Weights of a small sound classifier.
Model: activation star_relu, moe top_k, num experts 4, layers 14.
Training: adamw at rate 0.0024, 8500 steps, batches of 64, held-out accuracy 70%.
Data: trained on acted Russian speech (Dusha), 26041 training examples, 20.9 epochs.
Rows from block 6, named by matrix and row number. Each number is 128 + 24 x the weight over its row's rms, rounded and kept within 0 to 255. All counts start at 0. Numbers have three digits each. After the name is the row's rms in percent of the matrix's.
# qkv: attention query, key and value (stacked) (model.blocks.6.attn.qkv.weight, 288x128), inputs 0-127
qkv.85 104:132131118099158138137134136157025114155152153138114175123144121126177093147147160150126136138146162173100124142113167149171102118137143113128117148054104170117148128139129118161107144141132142116153112123124142160137194155140157136119134134146126143152155114114138119130133129112113175088130147128072122126133124156140102124145133125114163112124137112131144124133132080128100107157142
qkv.86 101:127111110129109129120149135166224107110139137129143111159090112133090116134080082104119128129127126115139155137136102117055124143119123120159116102187141132128113104160138112087147128105111113115107147118101125072121085094126153114115086122116093113137148145148150140163129144127099102127122119109118147116150170085146138169114130113123129156119096119156102116150146127146089107114103
qkv.87 075:127153169099115119120152162122096130148132133145175127126122137152163133126141122111188143122090116145191119147117130154108130068178112136166137124091112123101137107122143139116109130129147153074101128147115128176160132124110142164129109163157120155156116137074129117125115074096095149167138109130129134166144126123140154149124161154166099113168157151113130118115153148153140154126108
qkv.88 097:139167120097127110126109090144027089116147132113090161104117138135157109131155151092123149140181136116118112081148182172148119151174127127147158115062115138138141118091137119133131135118130118133145144121148133137107201146142131127130138127109157102163148120125127126126104147136105166122164140144113133123135142118099131094150102124141171128155175128135117126142139130112142096133127
qkv.89 116:144169121100143108115133138128039143146140147130088146106135150134186101120152141092136141134139156153108118126117143150180151103142151137094135132073149151142129097103118128128141126143119141143147172114160129142140175177125138126116163110138159122130111101107111097077150129130102174122149143158109114149105137149104122131134140110088147085152187162119150117122155115147134130132114
qkv.90 091:091123104147108160122095097124221126087134141117179110126084136119089090109091141094128109106118110123143140127164126106113143135154104126101126117145132073130145119135125119101119177125093114109097096105122150149151079121080147124153125127111118119112107148149108113124115134114131137148088146098112136145132116122114144120100121123128100151084105110151092131113165119167166169133098
qkv.91 085:091102118137124147092114115124200117119119109131164085135136104142136156118110106137098123133134108110125128149145088102059110122121131135124101095192103110126099156119162108109116155118152111170104136136075097109104106113139149151125122164101143114144130134134137144150089171114131129118126128116141125111153115114157163153103119107170125119160138123174080145109138171132134129070137
qkv.92 072:174192142126145100084151194152140188155117132108162129131187130113129131137147133106124108142108093127147119122131149156107156113153136171137157120128104144111178177144106145148142160125135132144141120131122147120081176152114144143109112151161131132127128116138084125111107157132146121140110118176106099121152129150100141116102131106133168098127147125136121134084150106100117126178145
qkv.93 139:111112116144112112121135116135226118098116114148129074164115103103077125117079106143127114110103095099156114095114094083069137134123145105150129116195123078111110115131139127117108103115111116109098089123102110109123073120109139115136127129089109133100125129155122147170123138088122113130141104117149122146153118117135116149090118114147102128131090120152108147112110142121128125105125
qkv.94 077:157129125149155100144097069153106165116101138140140143115119107142151130104114155101110139118148151197139162099100145139161112127140075145125141090088166115109132166104135111142104130131168130183146121139109149118147180113135152136113124128145120162139074112112148116145114128133101108143093128131143093187129120136133115126121127156152117125074148130141079122149110113150148089119159
qkv.95 077:098126086155136155150134140143220108111148112113140112153075147106115151090124155167138141145104120119136131090130150131124111121121171179118137128130088095085084122118126134111122115108136117126116108185107121104108090116128136112144099146117159152166125162176141131178112105101118143131139077111135127163112137109135088107124112141146155155095113144115116108112147126107105133106128
qkv.96 074:148168178151164148155142101080115171124145116086150151138177141119125107116103126155155121097140111101160104133116144112091146144147142161116120139175131162164176098159136114120134121114132119116108131137122145101142170112109133084108158096111112152131162177144171152156126136087159130107105152097132100097172152170153121126100119103133126109141120110120109131104146142146099125104136
qkv.97 102:125175132128117191126112153111145120131115134142142139111152153153137105108178141134132088139159140119155140127141124152167113062098100154156143117155149149076107147123152135131117133135127148158137090099126132138118085152114115196128133122112144085133115107151111067116140147158112145129156130131080110154129108125076089114153125136067136109114137095145136144139158116124149141153141
qkv.98 167:124114132135135102160132117147091105117117098127126120133132085121130134113069123156122161104077105115094150135108133138080124165165157123121103147096109121143144128118152129131110109099099093119082169151139111111142156075111161119130129129125110169113139122120125168150142135103132106111130131111165159079139152127146201145112105097192114144122104164120139099110137144150109085129108
qkv.99 120:142114127133090152108141140114145111135133100097134114141128175143133101152177133116108090141190129151147120108145150101178099091121103148144160124129132139085123143124097127151124146167160167142133096095121117140111099152101107107105152149121119089128121125137101098078121118135103165115154087117107131181103146129093111082112129161066136112133130110150119151119127133099150178118141
qkv.100 159:117074113126145091155151113155087116122144124142132120155141122112121151116055118132117162112102100131092156158117144114085133172156159128128123122100099107148134127128153150120123098094090100120101161188130127129127170107115157129118137118143121161118150116112162117136110135106157104149121160144187163099146141113134173149122103077158113149122128166126127092121136144146098087126115
qkv.101 178:147104136110141115150136102173083106132111117135132116167115084111130136112081105139127157124102126120098160153104152132074113157150148117126093123090107108161144129124178136139126083099106091104090149181150124128115151106141156123131137099131116149112114120110139159143120124107156102129115149139193145076149145142159182142095100096170113145123112139137114107105140137145101106107111
qkv.102 147:119148117116119145114131148119150145141114129122168122124126156130115124169170166103110121130148158128151105088146126129165145098106102139153143106162162151096097135123081111145124153144132152128179075081119127119112090168126096116111124144121145105138109130149101105097131119135129142112152097146077102175103122124109073098127136155074133107135137092107129137145135105116183167136171
qkv.103 128:103131114133071118120120128089141157145122151118096164113139157141130155159166123118151105117160132145153113094158105170155109096112089120160154130135145156102096130153096121113137141155138154114153096090127147127112092144118098132142108139107144120115108139119121095165122126138124160119142097107051104162109110124120085097115193144064156126134136093111127158136127117113140136118159
qkv.104 083:165124117100160126163149082082190088105146099131148128143167133110145133100128138130133089112061128097126124102162126082137087135147139135134090132145125080120145132172124134120120121088136122153146159138141155087169100111144133122109098089101116138106097129103116129100148094129143125135147147121158128125188126122121125101139089082138154130128139137114114115122108137112120077099133
qkv.105 079:102125156112090169113144130132189117098149143135133120129143157128129113130114115089118139113127182091115161087145149122131085120103099126133124134126134165086170151137092120110134118142145114080132150140146158103149108111111121163145091114097137140119167119118124103099080113119093116121116114090172117139107102130137116126133128133108157113159097156162162082062102148133110154160152
qkv.106 221:132094121125161105155129129165083100124129136139126110160133096109134147104066113144118146116076111121108153155106128104084150174172164130116101123099116104157160127117161138121129093100092091125088150155129114134156170114128157138133122110121106156116132123111124154150130144120140094140118141120193159092138140132154173138120109103178101141111119151135124103096142137143083086142118
qkv.107 178:141154123133086134081112150096173129155119109114151118111154168149129122137174146124136111138156134123138104108152132153169134100091089126131150127142154152095099133122130113137126132167159154139161089072108152124133107156130088127119118146127141070137118137156116095118122125138115168104150118123079110186104102114093097119140157142083149111122166091122129145138111122107177160145139
qkv.108 069:143136129173166137148150121086157158128156086126111123187111073117147134171126140108111144144082134108125167133127174149107139164110174111134160126096136121106089143115118152095153120130127149161127116142115122126126130170138084138125117100106111125127120106151112139163111108117158102131096105132112154150177101088155122109124103140159151154154129101152114160108157120153077159137114
qkv.109 074:182122144133152159120106083152150154132150179141088176133107149139103178144134164101132145138153134110158110115144155101158161130115144136150145158108136106089087119117118152151089127125118140116133092058130133112122125134097099138130100095105134147113144112154094113061112122130155166143113118111109109128134122160160135176116172148108132101108140124148153134142144142164124124124104
qkv.110 144:127110126122160109159131122166094119111132108137119112153131102096144138106079099157132151110082125101111142145114139119094130184160144121118116096125096105164156155134173145124123116105091077129090170167147111110132159136139168117134141111130090148104157120142162152130137138107132116127117131155176159088171132136124168138119097097175117151109122173134121104137148140113089090124113
qkv.111 102:148150132110105149113143164095149110104121101094103124128137164139115135159199106140136091108122130139135091109180114134148166076110086141166123108129140146081141115115136117137106134155125135145123075148142132123118104154120108128125099139135170088168137113173130107109075123106117155101130108141106148142112126135139076128143142155078125137130129081087135131148124099140167162137141
qkv.112 108:137164132103106139135116168113152106129145144161122106127119120130164126120163130143123085142136137153172084106168143125159135098135075138134159129152162135108117127123111079129150129142137136129152099092102150134144096142140081137120130148100124097138148134112118116102133113152106164111142131173080113125112143134132069139150137155068157150112153085150156127128109087141169193142136
qkv.113 081:134126073123084131103143106181076165131108113145156143131089091170118137108092130138118105136112155105130120109098149137140152126128117126125134106097125127166081088143126173119131176143124097135154087148149118147122095133108156134136134093106170159146129112133144184147142121111129099146089099088129137144165132140113164161139117129118103136144166149136160132157077101152130123141126
qkv.114 081:136161129137091078100095152106147129101154138130106122126144129097103154131155168138083110109095167112097141198126124086072129151104148120149092106130138118125119107129150130131128134102068151152122137175104125126154115126152108099110099125158113115160136165142134114149076146125135102138114137123136137089129108110139158078099097124154080121106124122159144129113114133157124098120092
qkv.115 179:147114108136159099163125118159087105142129127140135132147128101112133127102075104135128161116096097148101136146100135121095111187148162110115113131100119099168153120112168148125131105110083111122096158161146131141131166111135179143119111107129115157107133146108112161134133122113143103113142149134189148085146144131150158143121106096168090162135124179147138111101145138159082083126119
qkv.116 125:109150137145115134097111148106158130139139139097136112106113157144149142172186151137118096122172136138184111127146106121165088090097093106114147128143148127081113148129125129155108141143164141166155098075118148139111109148138075112131116153131134087149134117154124121114111094131112124086121114149081115158127109115105090099147148134087125120120156095128132148116103132095181177142134
qkv.117 173:129150122133111154095123132110178139122128139132130133105158176149125121129180146098136114129166130138145098095132114132143110068098084117156154121184149146091121123139102129130124122167143150132152089077115137133113082164113107109126113159107142090144113134140135123102132105141108160133130095115073101175101122110110096102116144162079137109131149098121125144156123099116164176140120
qkv.118 185:132157127123107159086118137111171155147122120119140134109134155136114119143169164114142092118173126131145109108166117134163123086112095117142148130150142130103100129157086113119124152153156148117179089060139146125120102169103102134133130150135133089157123130133100104125124106159110159108133110126076105182093099122112084112147148156071155122158139095130133156139119125118166147132138
qkv.119 075:102124115130147124145094096145163103157117133162148148115133165121113127140196147157170123130106134106138131142091095141116149134160177116140154101127094164139135140119103095111148153126123127122117135125148095132110135147094138150145131141128164072108158104103132146104145136050115108130116110145146170141066156106184120106157130112102132136128138135145154155128122186113140134159128
qkv.120 076:115160143120121149103134108147145116099150160096146118147132082139160142160126118053112162077122135098132131171135156125139133128150169172147106111154072110141111137131120161121153107148141128114159162151138105173094130089151147112129114125106111133136153180137118161116118099133148110131128150137139117129124113142106155175119164127147106152079153134111183113131103106148085120151139
qkv.121 096:148148130120104146114101143093149132129147145151096133120156145127131117149158142121134103124163122144148110105142104147135147073090128143114166093108116177079099116128106100132105158137141173128170096089111131118082123138139108129139144128104107125131113122137133133129171094181086162128140138144092093164137105085132122137135147162069124132151127077131099122118109101133180138156161
qkv.122 077:151120103075159122135124175138124123110106144098165160138144121116114139153116073121115094175144143118120179124132135122095123117140108109117069156121117144076111115160095113084119147123165173130124098127131123117097119148126110128124136172125151118067133167158112123125159118178145128108110099126157155113140111160129132149144073122121126133159129096131135127110158093114131126095088
qkv.123 130:094143124087101123093145108092180151123138134110119125135128177148135114128189126110129090160156122130140108135154125139168114068100108123151143135169119142082104132131086094118111136158142149148149116081129134136102097171124119087113118110110133086124134118137090087105113133152117161102148136120066073149112122117127084112156152152093133134131124099118142146128136133121153141124144
qkv.124 139:125151136155146159094117132114173134128116126131149141107134156118129133144200117115115104149160150144138090107150108148153113075085088119130162154140130164084111117123115139133123157165129155119165103111120136112134093146141103124142129161155100084144121121123088126100130119132099149117135124125082101183093086110117059122172147150091149115134131130130124144148131124119179159124126
qkv.125 114:146173123148115152097139117126185119127122168117116118132115140160157121136179135128139099108166168119169117135142123153165133110099106109145161118142137158105147130124101108122142164144127149121153087054112137111089096151110104128123111136116146100146097100146114072102153112136122124130136108104072110176102130119135113103146128151086160108167146086090147150135118117115149148133128
qkv.126 085:177128147128114117155134106160100121128083182166140138118115105144127129088065138157116126163150099097130182085095142114139113168152151137107154133085146101146124114133134159154116139090100114126168120130148110134171160122123159096144135141136135149143135144135143104146102126098105102111135115120153152102117159131168172150146123133155086131134138159089094123094151115149114100165128
qkv.127 075:147115135137119158107146183136132122150122160147128128122156144144124128135104131099142160131090149110133150150161133141176157112143079102139120156140099144124139159132171107098100162129160134181141110146126150119086077141120128092184118131092126084152161092099110112092122117130148161169125127142145142117176144150133063119121162120136119123115108130130124161138130142100102132104179
qkv.128 153:125166129117091140107132130096174127134140146125119104121141152142128125147185131104122118151167112135148101120163110115166150090114081126123127114145139158084114115141112146119113168161144154136168104083092146150129081144137092152103136131138118113160118137166111095127119123124123148092143112127080109180082104136112087128170129149100164105123137100136138131150113141111186167126158
qkv.129 144:136153139135113142112137128090178138119120118118113139128136140171132129140182153104147118128158142121132125102147129128168129093107116120159173129180163157097141128140103106133116150150155151142179099070126131132127099155106099145128136165122126094152114132151120105114110107154114149115145135138078111170111103132121076098136144173073164110142123103125151128163127125133163193119142
qkv.130 157:134101134140142091147119124184089131112113120150150121137133093096124140118069102160119152128084121129104153146110153099094137175149160107111090119106106112157137133136152132138123109101104118139098180164128120142153170108121153123101139094127110179122131142118139135148111144105123102140126139141207164058147133128124159140120094091151132125131142131113127088112137138130085106142121
qkv.131 091:159121130115170139156113133152080072139154138141157107140150078110100135095097119148130131147137128134082156144125148096075129118149167121091112119132145143162115143147160127136134153114099082101131197159132145174134128094140131103106162100109138154140130119123150138125100154097116124126117140110118169136115120128130165115112106077160117161127100183104140096111119142131102099126137
qkv.132 079:149122114134121150154124088132167116157112086089115127119137107110075172112098100122114136170098096162159146140130172104129109154169160114084118117116150109146141140174107124138165114115086151098091157183141110122150133134120144112134089091164140165117109098109121136117114155145157124152134176117156135099145123151109108127150135112171133129127126154099097124141139136130088102144100
qkv.133 109:110108127135152116166167132142116118109123106126118152127155107109124158113073134140128142135112099101120132170109131136097115160155166134134103138111122113177150131111144126122143085096081101111099159168125107109143152096169171172145129119131114157135122137120153129144139160101141086152116150110174160079141130139122191156111093110150122160132138147137107130107116136118101054124136
qkv.134 218:132099122141142106154152115159078104134124109133129116130130094115124150126069099142105155131085116127115146154111137117074136176170155127117112124105098104172150114113147129113112103105109087132091168165140103129136154093129153131123130110136127153120156125106138142137130143113135094137115153131173146079169153134148176143104118116173100139119108166127106094089147153145078088115113
qkv.135 080:096132140124118131117112122168107129149122186130113119159101116135118109150105097138121154107138100150077124115148153104088131134106126152132134170112153098185136103151107104120125073100142118185127151114130125121156125101111193107112140122192117151126132151142122131123124119097103103161131099121136147146148109114145115116090111096158155158110135164100103096139117142151083107175111
qkv.136 140:120105116124137111151136093152100123144127140135133129142130090125113136102082097148141165113095115123120164140098138109083164156173166133128107125084114105166149123124162125139119093117101104140107183176147116122153155123120144135146121120095115150130154141123157164139124160119159090135132177115166161085144140145141168114113115092182118134133119185137109098111133124145090097103111
qkv.137 114:110132142135121126120122117096156157145141135120143117110101143124124096131145159095147121121160126104137096128193084132166125102083085131138175107152139156104097138119125134145141160140135158139177062104124149114139106154120127104130113127148133109159133092120107123131129090154122159123129099135089110180107127124119074145156139144117144078112178100116133139126126102102164177106163
qkv.138 126:106088126141137113158137112174114104120150113115138132130133091098152142119083099136120152090088106127101135134117134091093119170144155139131108128108127119166158170143117133108121117126101110103098130174111115117129163115132187128139140088148134156134147137117160155153126121111157076125140144146177171084149121117129194123115103098168107136122090151121129091090136133126097108117091
qkv.139 089:145193137117124128139134169093146141119127146119120100115135177144139129160132121116139111095173132161114107106164138100200128142130098117131116152151120169132078117139114104147121097113146150125166144115148103107124155166114122162136125147157153114134123125163124124116158133152120194114120136108120124171139158099145110136135144154103166109130099098130109148113068103108166153120172
qkv.140 104:114148133137118154140108121108182125146122099137123145130122178147158127164175128119152119143167123132131092109149134113165150096106108105106154109138119134095122129125153093107118152157175145130179110134131124151127099177156106130105102157122146106155142124152108063126155110138109105123142109104116067139126116123125063141102145141085136099151092099140166136157132104114162154147138
qkv.141 207:117154126139079157095120129093174134119119140122130136110120143150115122156194157122147111136160139140149097110152119128154124086094101131132175150155145161093111136141084113113105158131148140124154113076124137113109097146132097132118133145111139074126115121132113110113133110147112173122138107112092087176102113113107080122128139154087146107142142086107137159151108123120191162130144
qkv.142 120:130136148130115139107120151084129128170135141137144127109123195105134130132170122089117097114142142146144135139119104118143120106088099124142171124147143163096114119139108122138133176152166149129142095102117134110117101151158109127160121141097110110152124120150128113097125118124100173105161115118101102164103103116083072120133132155083163142135154059119152131115118121124199156122159
qkv.143 150:105113131106123101142120161154075119117135115136118119138124099110127142125075116141154145137097112100115160146097147128106112181135166123112108106102105108176134135131144144119119108108098103120077186168130125121146172111132154119138113118121113202085142130086151131146126128110142106132142157152163150101158137132130175131134105098174109143092096166121115102121138160126085118127110
qkv.144 075:116132129108166182104119126097104142115136138096139094106131113148118085129152076142133152148154142129163091115101110115199143083113092142134144132088153159161146129134140187145105112146138111093131144078084170125112115150110116127140113120131106112148123150100112122138087129133142139138148122123153098149147125111143144126081110119138152128151131149128135211112123108133099102134155
qkv.145 156:141149139122116148101100121122155148139153125129132136097131132137134125132182147107120123161150141120152108139148106131160111100104101138136157152134184166106116134150122133141131158154158149127158081094101105131128104168104095092118143144134162086143112133141100125123150106159118147127127110113103098155084127146077106086180147172096138124134161099124110126173135132100174182164151
qkv.146 112:126124121100112110138136100139116092133096099144115127141126091110142121104093117150128168111089133134099144146105132127099115140168159131132098108110090098149123122126156115090121133118105117109074194174142097109152148109103150106114130095156110142117163167145131143110111119164149109129162138159173134107144105129175179161082132092147125148135089141130104129079143124118098099131103
qkv.147 119:125156143149113137105153140102145140115124148145131141090144120129125126141173147112142110123169120149145123133161138113171133096104078123117166112126162149081100144133128095144150164145134143136165109107121144125073106180135100085101124151148143105151096107159099087127137129155083142110124107109093132158105113145097086105178141139122115111149183102118137126169099131119157169124134
qkv.148 137:149111129117125107186162144140108110115152104128114151147131119116111148102092090152117176136111109151088149165096127130125134167156164139120119114108079088153128146109154122149124098116096100114083185155158141109156150128146124134101107105116135149121160127120135146141130149109133093149116142153176149089156125110164168138067122079167122112114114153137121134093131144158106118119138
qkv.149 104:143111141155117151119139167175147144137125104146137108088147123167151101138127189134115113135149128164130114149157099093128124121093108148093181109146145148109131119120118117125110138137145135182156068134128144153123132173154100093144123088136106112166114133165142122093128112125132149129159131120104127141068142090077126164180119114153164133137110125131124166136120131117138179141106
qkv.150 085:111114159141111191122138119128105124124111153143097131105155128133133091125180114123130106160138134104140153105127074140112159136105066166149154085101101130140118131112096165109149146157147141105164098077127141126122116125145124119094132139132152085157107165138094130132133116169098162120106124129127129138151152098108093106127126133120141093120121107140142164159120087094166177159163
qkv.151 212:130141123127121143108123139109144139149127168125114130111126144139146108146175151122146107132167130109166119103153123139165111091095087118142162127151163157094136126149107134144128159160137165133156088076115140144126120152109111125126134144125154095172116122144106116129128124157111144126149107119069099180066132141069080113160148177084115112143155095130115126165127122105159161129135
qkv.152 067:131092124126116090108122122097122113113140132125155105141139124095148085117136150119115174175174155143144149078111094155185113160158145141119094133091125139121083133157125143098099117128109168145125126124146155085167124144123114113173157120135075121130168125104105159172119132142134140146148125102092146071115137132116158168138105132115144126135137117099132140150142163162101140124086
qkv.153 135:139112132128105124096091147120132128105106140140131143096140147118113110140177173106173107118177156122165097110135146129156129078107099120113179133126162169110135126147092122139148180159135144133153071119111125120113127153119109135092125162132162082134136123135127123148140122169111138121131086121085116174103118142075096103177142160100116105117136098124143149153120122129150161137145
qkv.154 086:099130161136096111096090123122121153134123097129120163149109159127132112152162185128095136132131130125126122137143111107174178087122080150104141102146161218107126126168120124153144131103095151111138101114115117148117166121162137117109131120109114139174109126144131132093139139115139161130103089146142155140148130136107132113165138194103139098157136155130126123127159151123131109150079
qkv.155 080:080094123129116140111078135138121143092121121122152107155104156149122139129077138161107117091080098117140135135135166120128134146178198071138085109134124117113143127118137131139123105139129124103106145106108096081175123108137132117135093126134123099147127146105118135138168148130120147146138139128129092149129121124173165154103092111129108123171065144116116116109132103114077104093147
qkv.156 078:141107125092115205097109142161102207151123144140097182103138132127098101129171115153155111100151133133131129126118090124159130142112132120134149142132142155120112100136121135155136143124138117123142108129120132181154135164118140072166130132103160101126077126183113134123105126119077164132100123112096157134122108121114132149122125182157119142100164110107111137145145112109151117107127
qkv.157 123:139133138160113136093142130143120133132106136118139110118126130137152134155161153124141104149143106148149129108122108160137117082089076127154171115144193125088142128157122096137158164132135179121148097092128121130129114149127103120143122123138142103147103145160087120136121144134088191130122111098094102163108137121078095098165143174100146117127136099154154129176103115098155177134139
qkv.158 080:114123094118127112182098117124194096117122133136135125130112130161133132132115112125113141129086106074132109130108136111109127153175123128114112144138117115161115183113118146151118123102106112138107196184141155107134167132172186115141122096132103101101097103122132145123116132127141080117137129155162166111130128114138161177106116152152140138102085129140111105070137124138109115151143
qkv.159 164:131151144153113151108126135111138134116131164134116150115121149148117103155171157136128083123169138107174103108134111123148109098086075115142149137150161156113122125144107111114150162164142153133155075094109132127118096149129116125120141144110141100163116125118113105152116115154127152111118109135084112183114143159066084113158137167082111117132154111119133143202121129138154148159146
qkv.160 124:101141107119143093142122120138116088127149102127125130153119127112142130091074080138162140101116121130133167126106150164115128175154163145148100142144117108157130099136130122105120105112122115098130172136119118112115145079113150130133152124137125149130163093129155152132146130120157110143107152104184127091190127138176165125079140131175080115093106167125122144103145106167114087143108
qkv.161 070:160080166090133144147152120103139131142070156093133137089145148087153130152080127116147099130076178097138102105124143130119150130147082144145135117120132132093091086118107116153079117157132140128113128120138126132133128133158147136100126156127121167176083121127137156106134145120088115125108140132137129088122124110125170089121111111129144155152121137143137169117116177182117137150161
qkv.162 094:128124141083165135121137126121145104115119100118081154152110109138127139150092150106100148118089158130117137097115137145120153123163156109121101127117145112136113105110138122156117081096140080120103184141156125112127159114151144130112131144122092131093124135100155138134108113107120108128131165136145134088150106098169165114119138071130089124106137140147146135041157136094073101098107
qkv.163 112:135138153121117129112136152114105153138115171116131120106143135116111106143184157119138102152153137130137089164159136159145116084098098127113153134105193160113109128133111114123142157149133142152193088103118149143139131126111109124131095113119135133171110130178147105083141095124113128098134118120128129178070149107072094128144128123084150095141141095121137143160127130098148166100138
qkv.164 072:140122130187132095059127106101106146117144149118167136125133168153141112155118105188146123140137135127157119080102093120135112100124099120131118103092179152161158100100084123114147180146090124164101128118131114109115113099154126124144110111129165125144128091147124082122145135146116136117112122146094101174134128154094141102135164142106136148130118115156111153146076123110150155117145
qkv.165 078:099147099137154147146123127121051172141121142166151096125096117126115115128109117111100123121143154164147137114135097172145138114141115132135178141092132131111135126137114106130118094155129180132152084122125128166140146146136128150133139171141130099132091125160146119121131133110136157121155168144088148157188134163079155125141072101139132108120129144134185128130145152123155163162163
qkv.166 157:110128133150115159098135123110140140143149150134125128101131132126138116159169164125130088130154145113151110120153116134164104111120086138126161109140198167114130120140112125114129142168137196136174074083103118124130111145122110135122116130120181086147111136146095115104128105153113162121143098122071122136084110149102086103166144174109144098114144110122119146188117139132142141132135
qkv.167 153:117141139143114134072144121124158144142108154116126161112117154120128115132159138113141095120167142102152085070122108122139129091114092134105163136151155169116118132131115114134137157155150165133148052096103154143129113153108101120111118129114152108132097117141089099136131107141126141128139138124079121142107131124078105120191156176106145121126123088127125144187141133100157169114158
qkv.168 086:145117110138148133138147115162116147116127103120084077110136114121111154126118123133104144140133137151118160148112129159130127172101150149133099124128088104194122140134146093100067099125091100136119162144103148154170176109138159153125129162106103157106120102117132172108109152128140125118131153111180139134105128147147148133095119099114083151179099112140119120075139098107153100127096
qkv.169 074:125076126136130125129087106102126100122099108141125135109141107125141119155125113108123109151189143147172131151162072132106147092103104131142147134150132165132116152156124172142131064164092126130124131151118172119124122150101117119159105099163146107176117131148107143131119106101096135123108118174098115129174119143106110096100121171083082084140118138124160138156100126131146121151122
qkv.170 151:141085122116132096155152129137103120129136089132124126143125118118118139095077106148110174107110113147085139158107155087103128153168173117137103130120115100148142143097140119140107120104130100135091171148129134138136139116176155154137115119139119152119145132126136163121108133119133114125116164112194141072166120097184163176099099082157119146116104151148130126093144133123089105124093
qkv.171 133:128114161126121091198136133173114099108153085131140118169140115112122124096084126140133157111105114143083142130099136128117147168159166101129106145123074090143121115118143154110135102129097091127104181152118117138112142110148147128109127117138111176115126104112146156116130153118155110119138161130199137118154115129174149122116111101165138156140095148147124120089140151128099081116124
qkv.172 152:120133127153118159093124123100137150147118151135131150095123141117133124136170155105142114123167149145170132122154125125166135113087089134148152128156161160094113120132114139127155170148131148141146092100099140125150109163126113133115124137131144077138096132148110101109122099144124164105120084127081127158122139125093073104176144145093133126162147081109129143182133154112154199132161
qkv.173 137:151115121104127104172148110142129115129144093130139126151128140130122162101081089126112148125110103122096141146092142142101144146151186114116101119109098111158128117127176119122149101099122085117089160156118142103117163099137170133126121112133105154094149117095150136124116118097145118100131134120176164083173103122193141147075113113142122125092087163131107120094119139141118095125104
qkv.174 107:119122141125125152112133115120126121113114159099128129103141110150151096147185170146144109149119112130137108128133102118137144095108076124148175134125160178125119130167147131131136167152153150162153104111118132148162104156137102118123127129169164098106120119131101100147172097134134160104124129120086125145094129144078097108147115176102159073155186087136134160138109093142138159136142
qkv.175 085:100137162145116105117127173120135116160116129165129126112127148090156167125159164127107118086130119114112101146137124128156106075113089134144125121091150134128120148172153118138121162105161114127119094098131127149130087117113124137113109128108141112091126135178061135119129101097139144166098135118095098157106137126084117121186125171081154094122165136112140146164109110099126147096110
qkv.176 153:129108135113158083135124113147125103117124095144119126151122101110119135113077090141126164120097109117101123142099113127121123175135153135120089124113086097175138134118147132131123107114119117116108195167139093102113128125110147173135126134124123168110140123105164140117102151130153114132125147122161156090164131115165165148063098113157128146100106140149128103053148141136098083116112
qkv.177 097:132107110142149134128123156154136125135131118148103131186144069120116141137108103141107143103123130138116135102126125136102166172175143124115095127095095111133178125097128123073121101080108073109128174138106115102115137148135159135105112120140138168103160124132159109121108117073165143133115166128173128096134101122159154143095102111167101137126101169136110119094096112127095107131110
qkv.178 166:126120121110143092163127115155111128107159093138126129154129109144122130123081092146102156128087113137107137151089178137090147173165167114131082119118093108147137145119156150124095104107089099120101187180143130116150148103149167131136126123117118172107139132123148140132129145119130112127134169145180140096155136123173157137084104116145117151113091138119123134076133144145120100110100
qkv.179 146:130135118153119140105121141123139146139100170135114123096152145102154104134189156107132110142149124099160111102150088127150101100124084133116156137144159152105106127154089136142124164152139162123164076099111137143145126158111098117127133162107147099152102120180102125130121088154123146125131107128088120167118117145073095100160183146093113107141145091116121135172096115126119144149161
qkv.180 119:142120125076138141141124127138123140113139109140125114174127113130124133069120109154131167092091114136091110141090141129109120163155146130138106151115089118153128140109121137104142096136115139119077169152141099095159139110121136122122152117131101142090142132107146128133112157123143105136121145138186133128204120116185153143073140097140111133142085187145119111102142117165101086102114
qkv.181 139:131113117124113112177129121143128110103129096126120119168131126132122135129084110149114184128103107128096153171128143139107134160150161137118083117117095101172167113124126148137107107098092089121105154139159150114138143125144147126122125126139126188085141111113136154142100160117143109154107169151162146082172113118174165156098095102144115164140108152143141095105152144139091085107121
qkv.182 152:127157122133125120117123125107140151126118153134116144080130149141145126142151157110128111133151149101143122111144104122178140098103063122144172139136166153112114121137117126107133156140152192109154067095124124128113116134109086121115121134106132089149101135150096127142130119138094155118142095105076111172085114139054102097164141162100113107141147105120122149154127104104148176127119
qkv.183 071:145143118129148158167085158135141124151158095133132126150142126158113139141062076105161119115143150167116089145145130120140145149118166152126123071121108123141105152120113119100144139145142089078096086128122118115130145105165105111158136103131110161091133156117131131152107139120149132155107109114172164111110149125135147133097141101166134121115111181159094135094095148167092095127141
qkv.184 114:122130132127147125166123110115136118123150121115116112168122096106108130095073099090142160125103104145121145144080158114115128164162155136121069107106087124156146127122128122124135084117088095139109165132113107123132156067163120138160142136129137120094164108122146149119128155104115096132128143126168136083187109124170154146103120096149135132152102149114132109083164122113102085140112
qkv.185 173:137120129128116113153125099128102100134141079131142094160133105116124144116076095121124135142101120136087154135080133132110137156164186128128090126109086105145149137118139129129124095105115096126086174160131146112124147111149170135141124116136130173102147124103175149137110137123148105161130148137174142089161134128197173152089108107143128164135108157142123122098149126149089095130108
qkv.186 101:135125141154117137099097147128124130145143170140139141078133122150141099142131146123160087145159144084140090109148112105149093078096113157138162109154144156088155126127139138099118117112139171131138095086136151115133077178154138122094134124158110118122114151141100107128133124139131135130111083150104123131102117161093115082197150143109105123155156118106122161135107103114161178111142
qkv.187 137:105160140148120128102129135145132136129106130121125127091131164132113107147185161122105094125166109127151110114163112117135122078103103166137158115130168165099095125127122138141150159138165139135178095106101141132139087154126104126111119126140148088142118109172138113104135104167124152103134122138093131166079121138079074103143116125128123118132154081116161148178153144091144165138152
qkv.188 078:147141131125139106128069121128087142135094139126106137129124148132139123117156098151123158135141091168083139089157137098168169092108139095180136126148126084114114141139159112106128100138129131103128127158119129095143142137167060144123104134128107152163131098124120095078123106153171136139116148113153121122125131088105149123122064130141163156121124157109129130073158132125088106129135
qkv.189 230:134145118152112147095118119125147142142118166132136143094138129134129100143176169123145103131151138125156106106156108131159126099097072128137159121145177155108124130152103137125141158153141144135156071078115124147133102157125100113124109142120126093154122138142132105128131108147088149119125110113081098163097117143062086116162156165089138111138157100099130144177122129097161165135155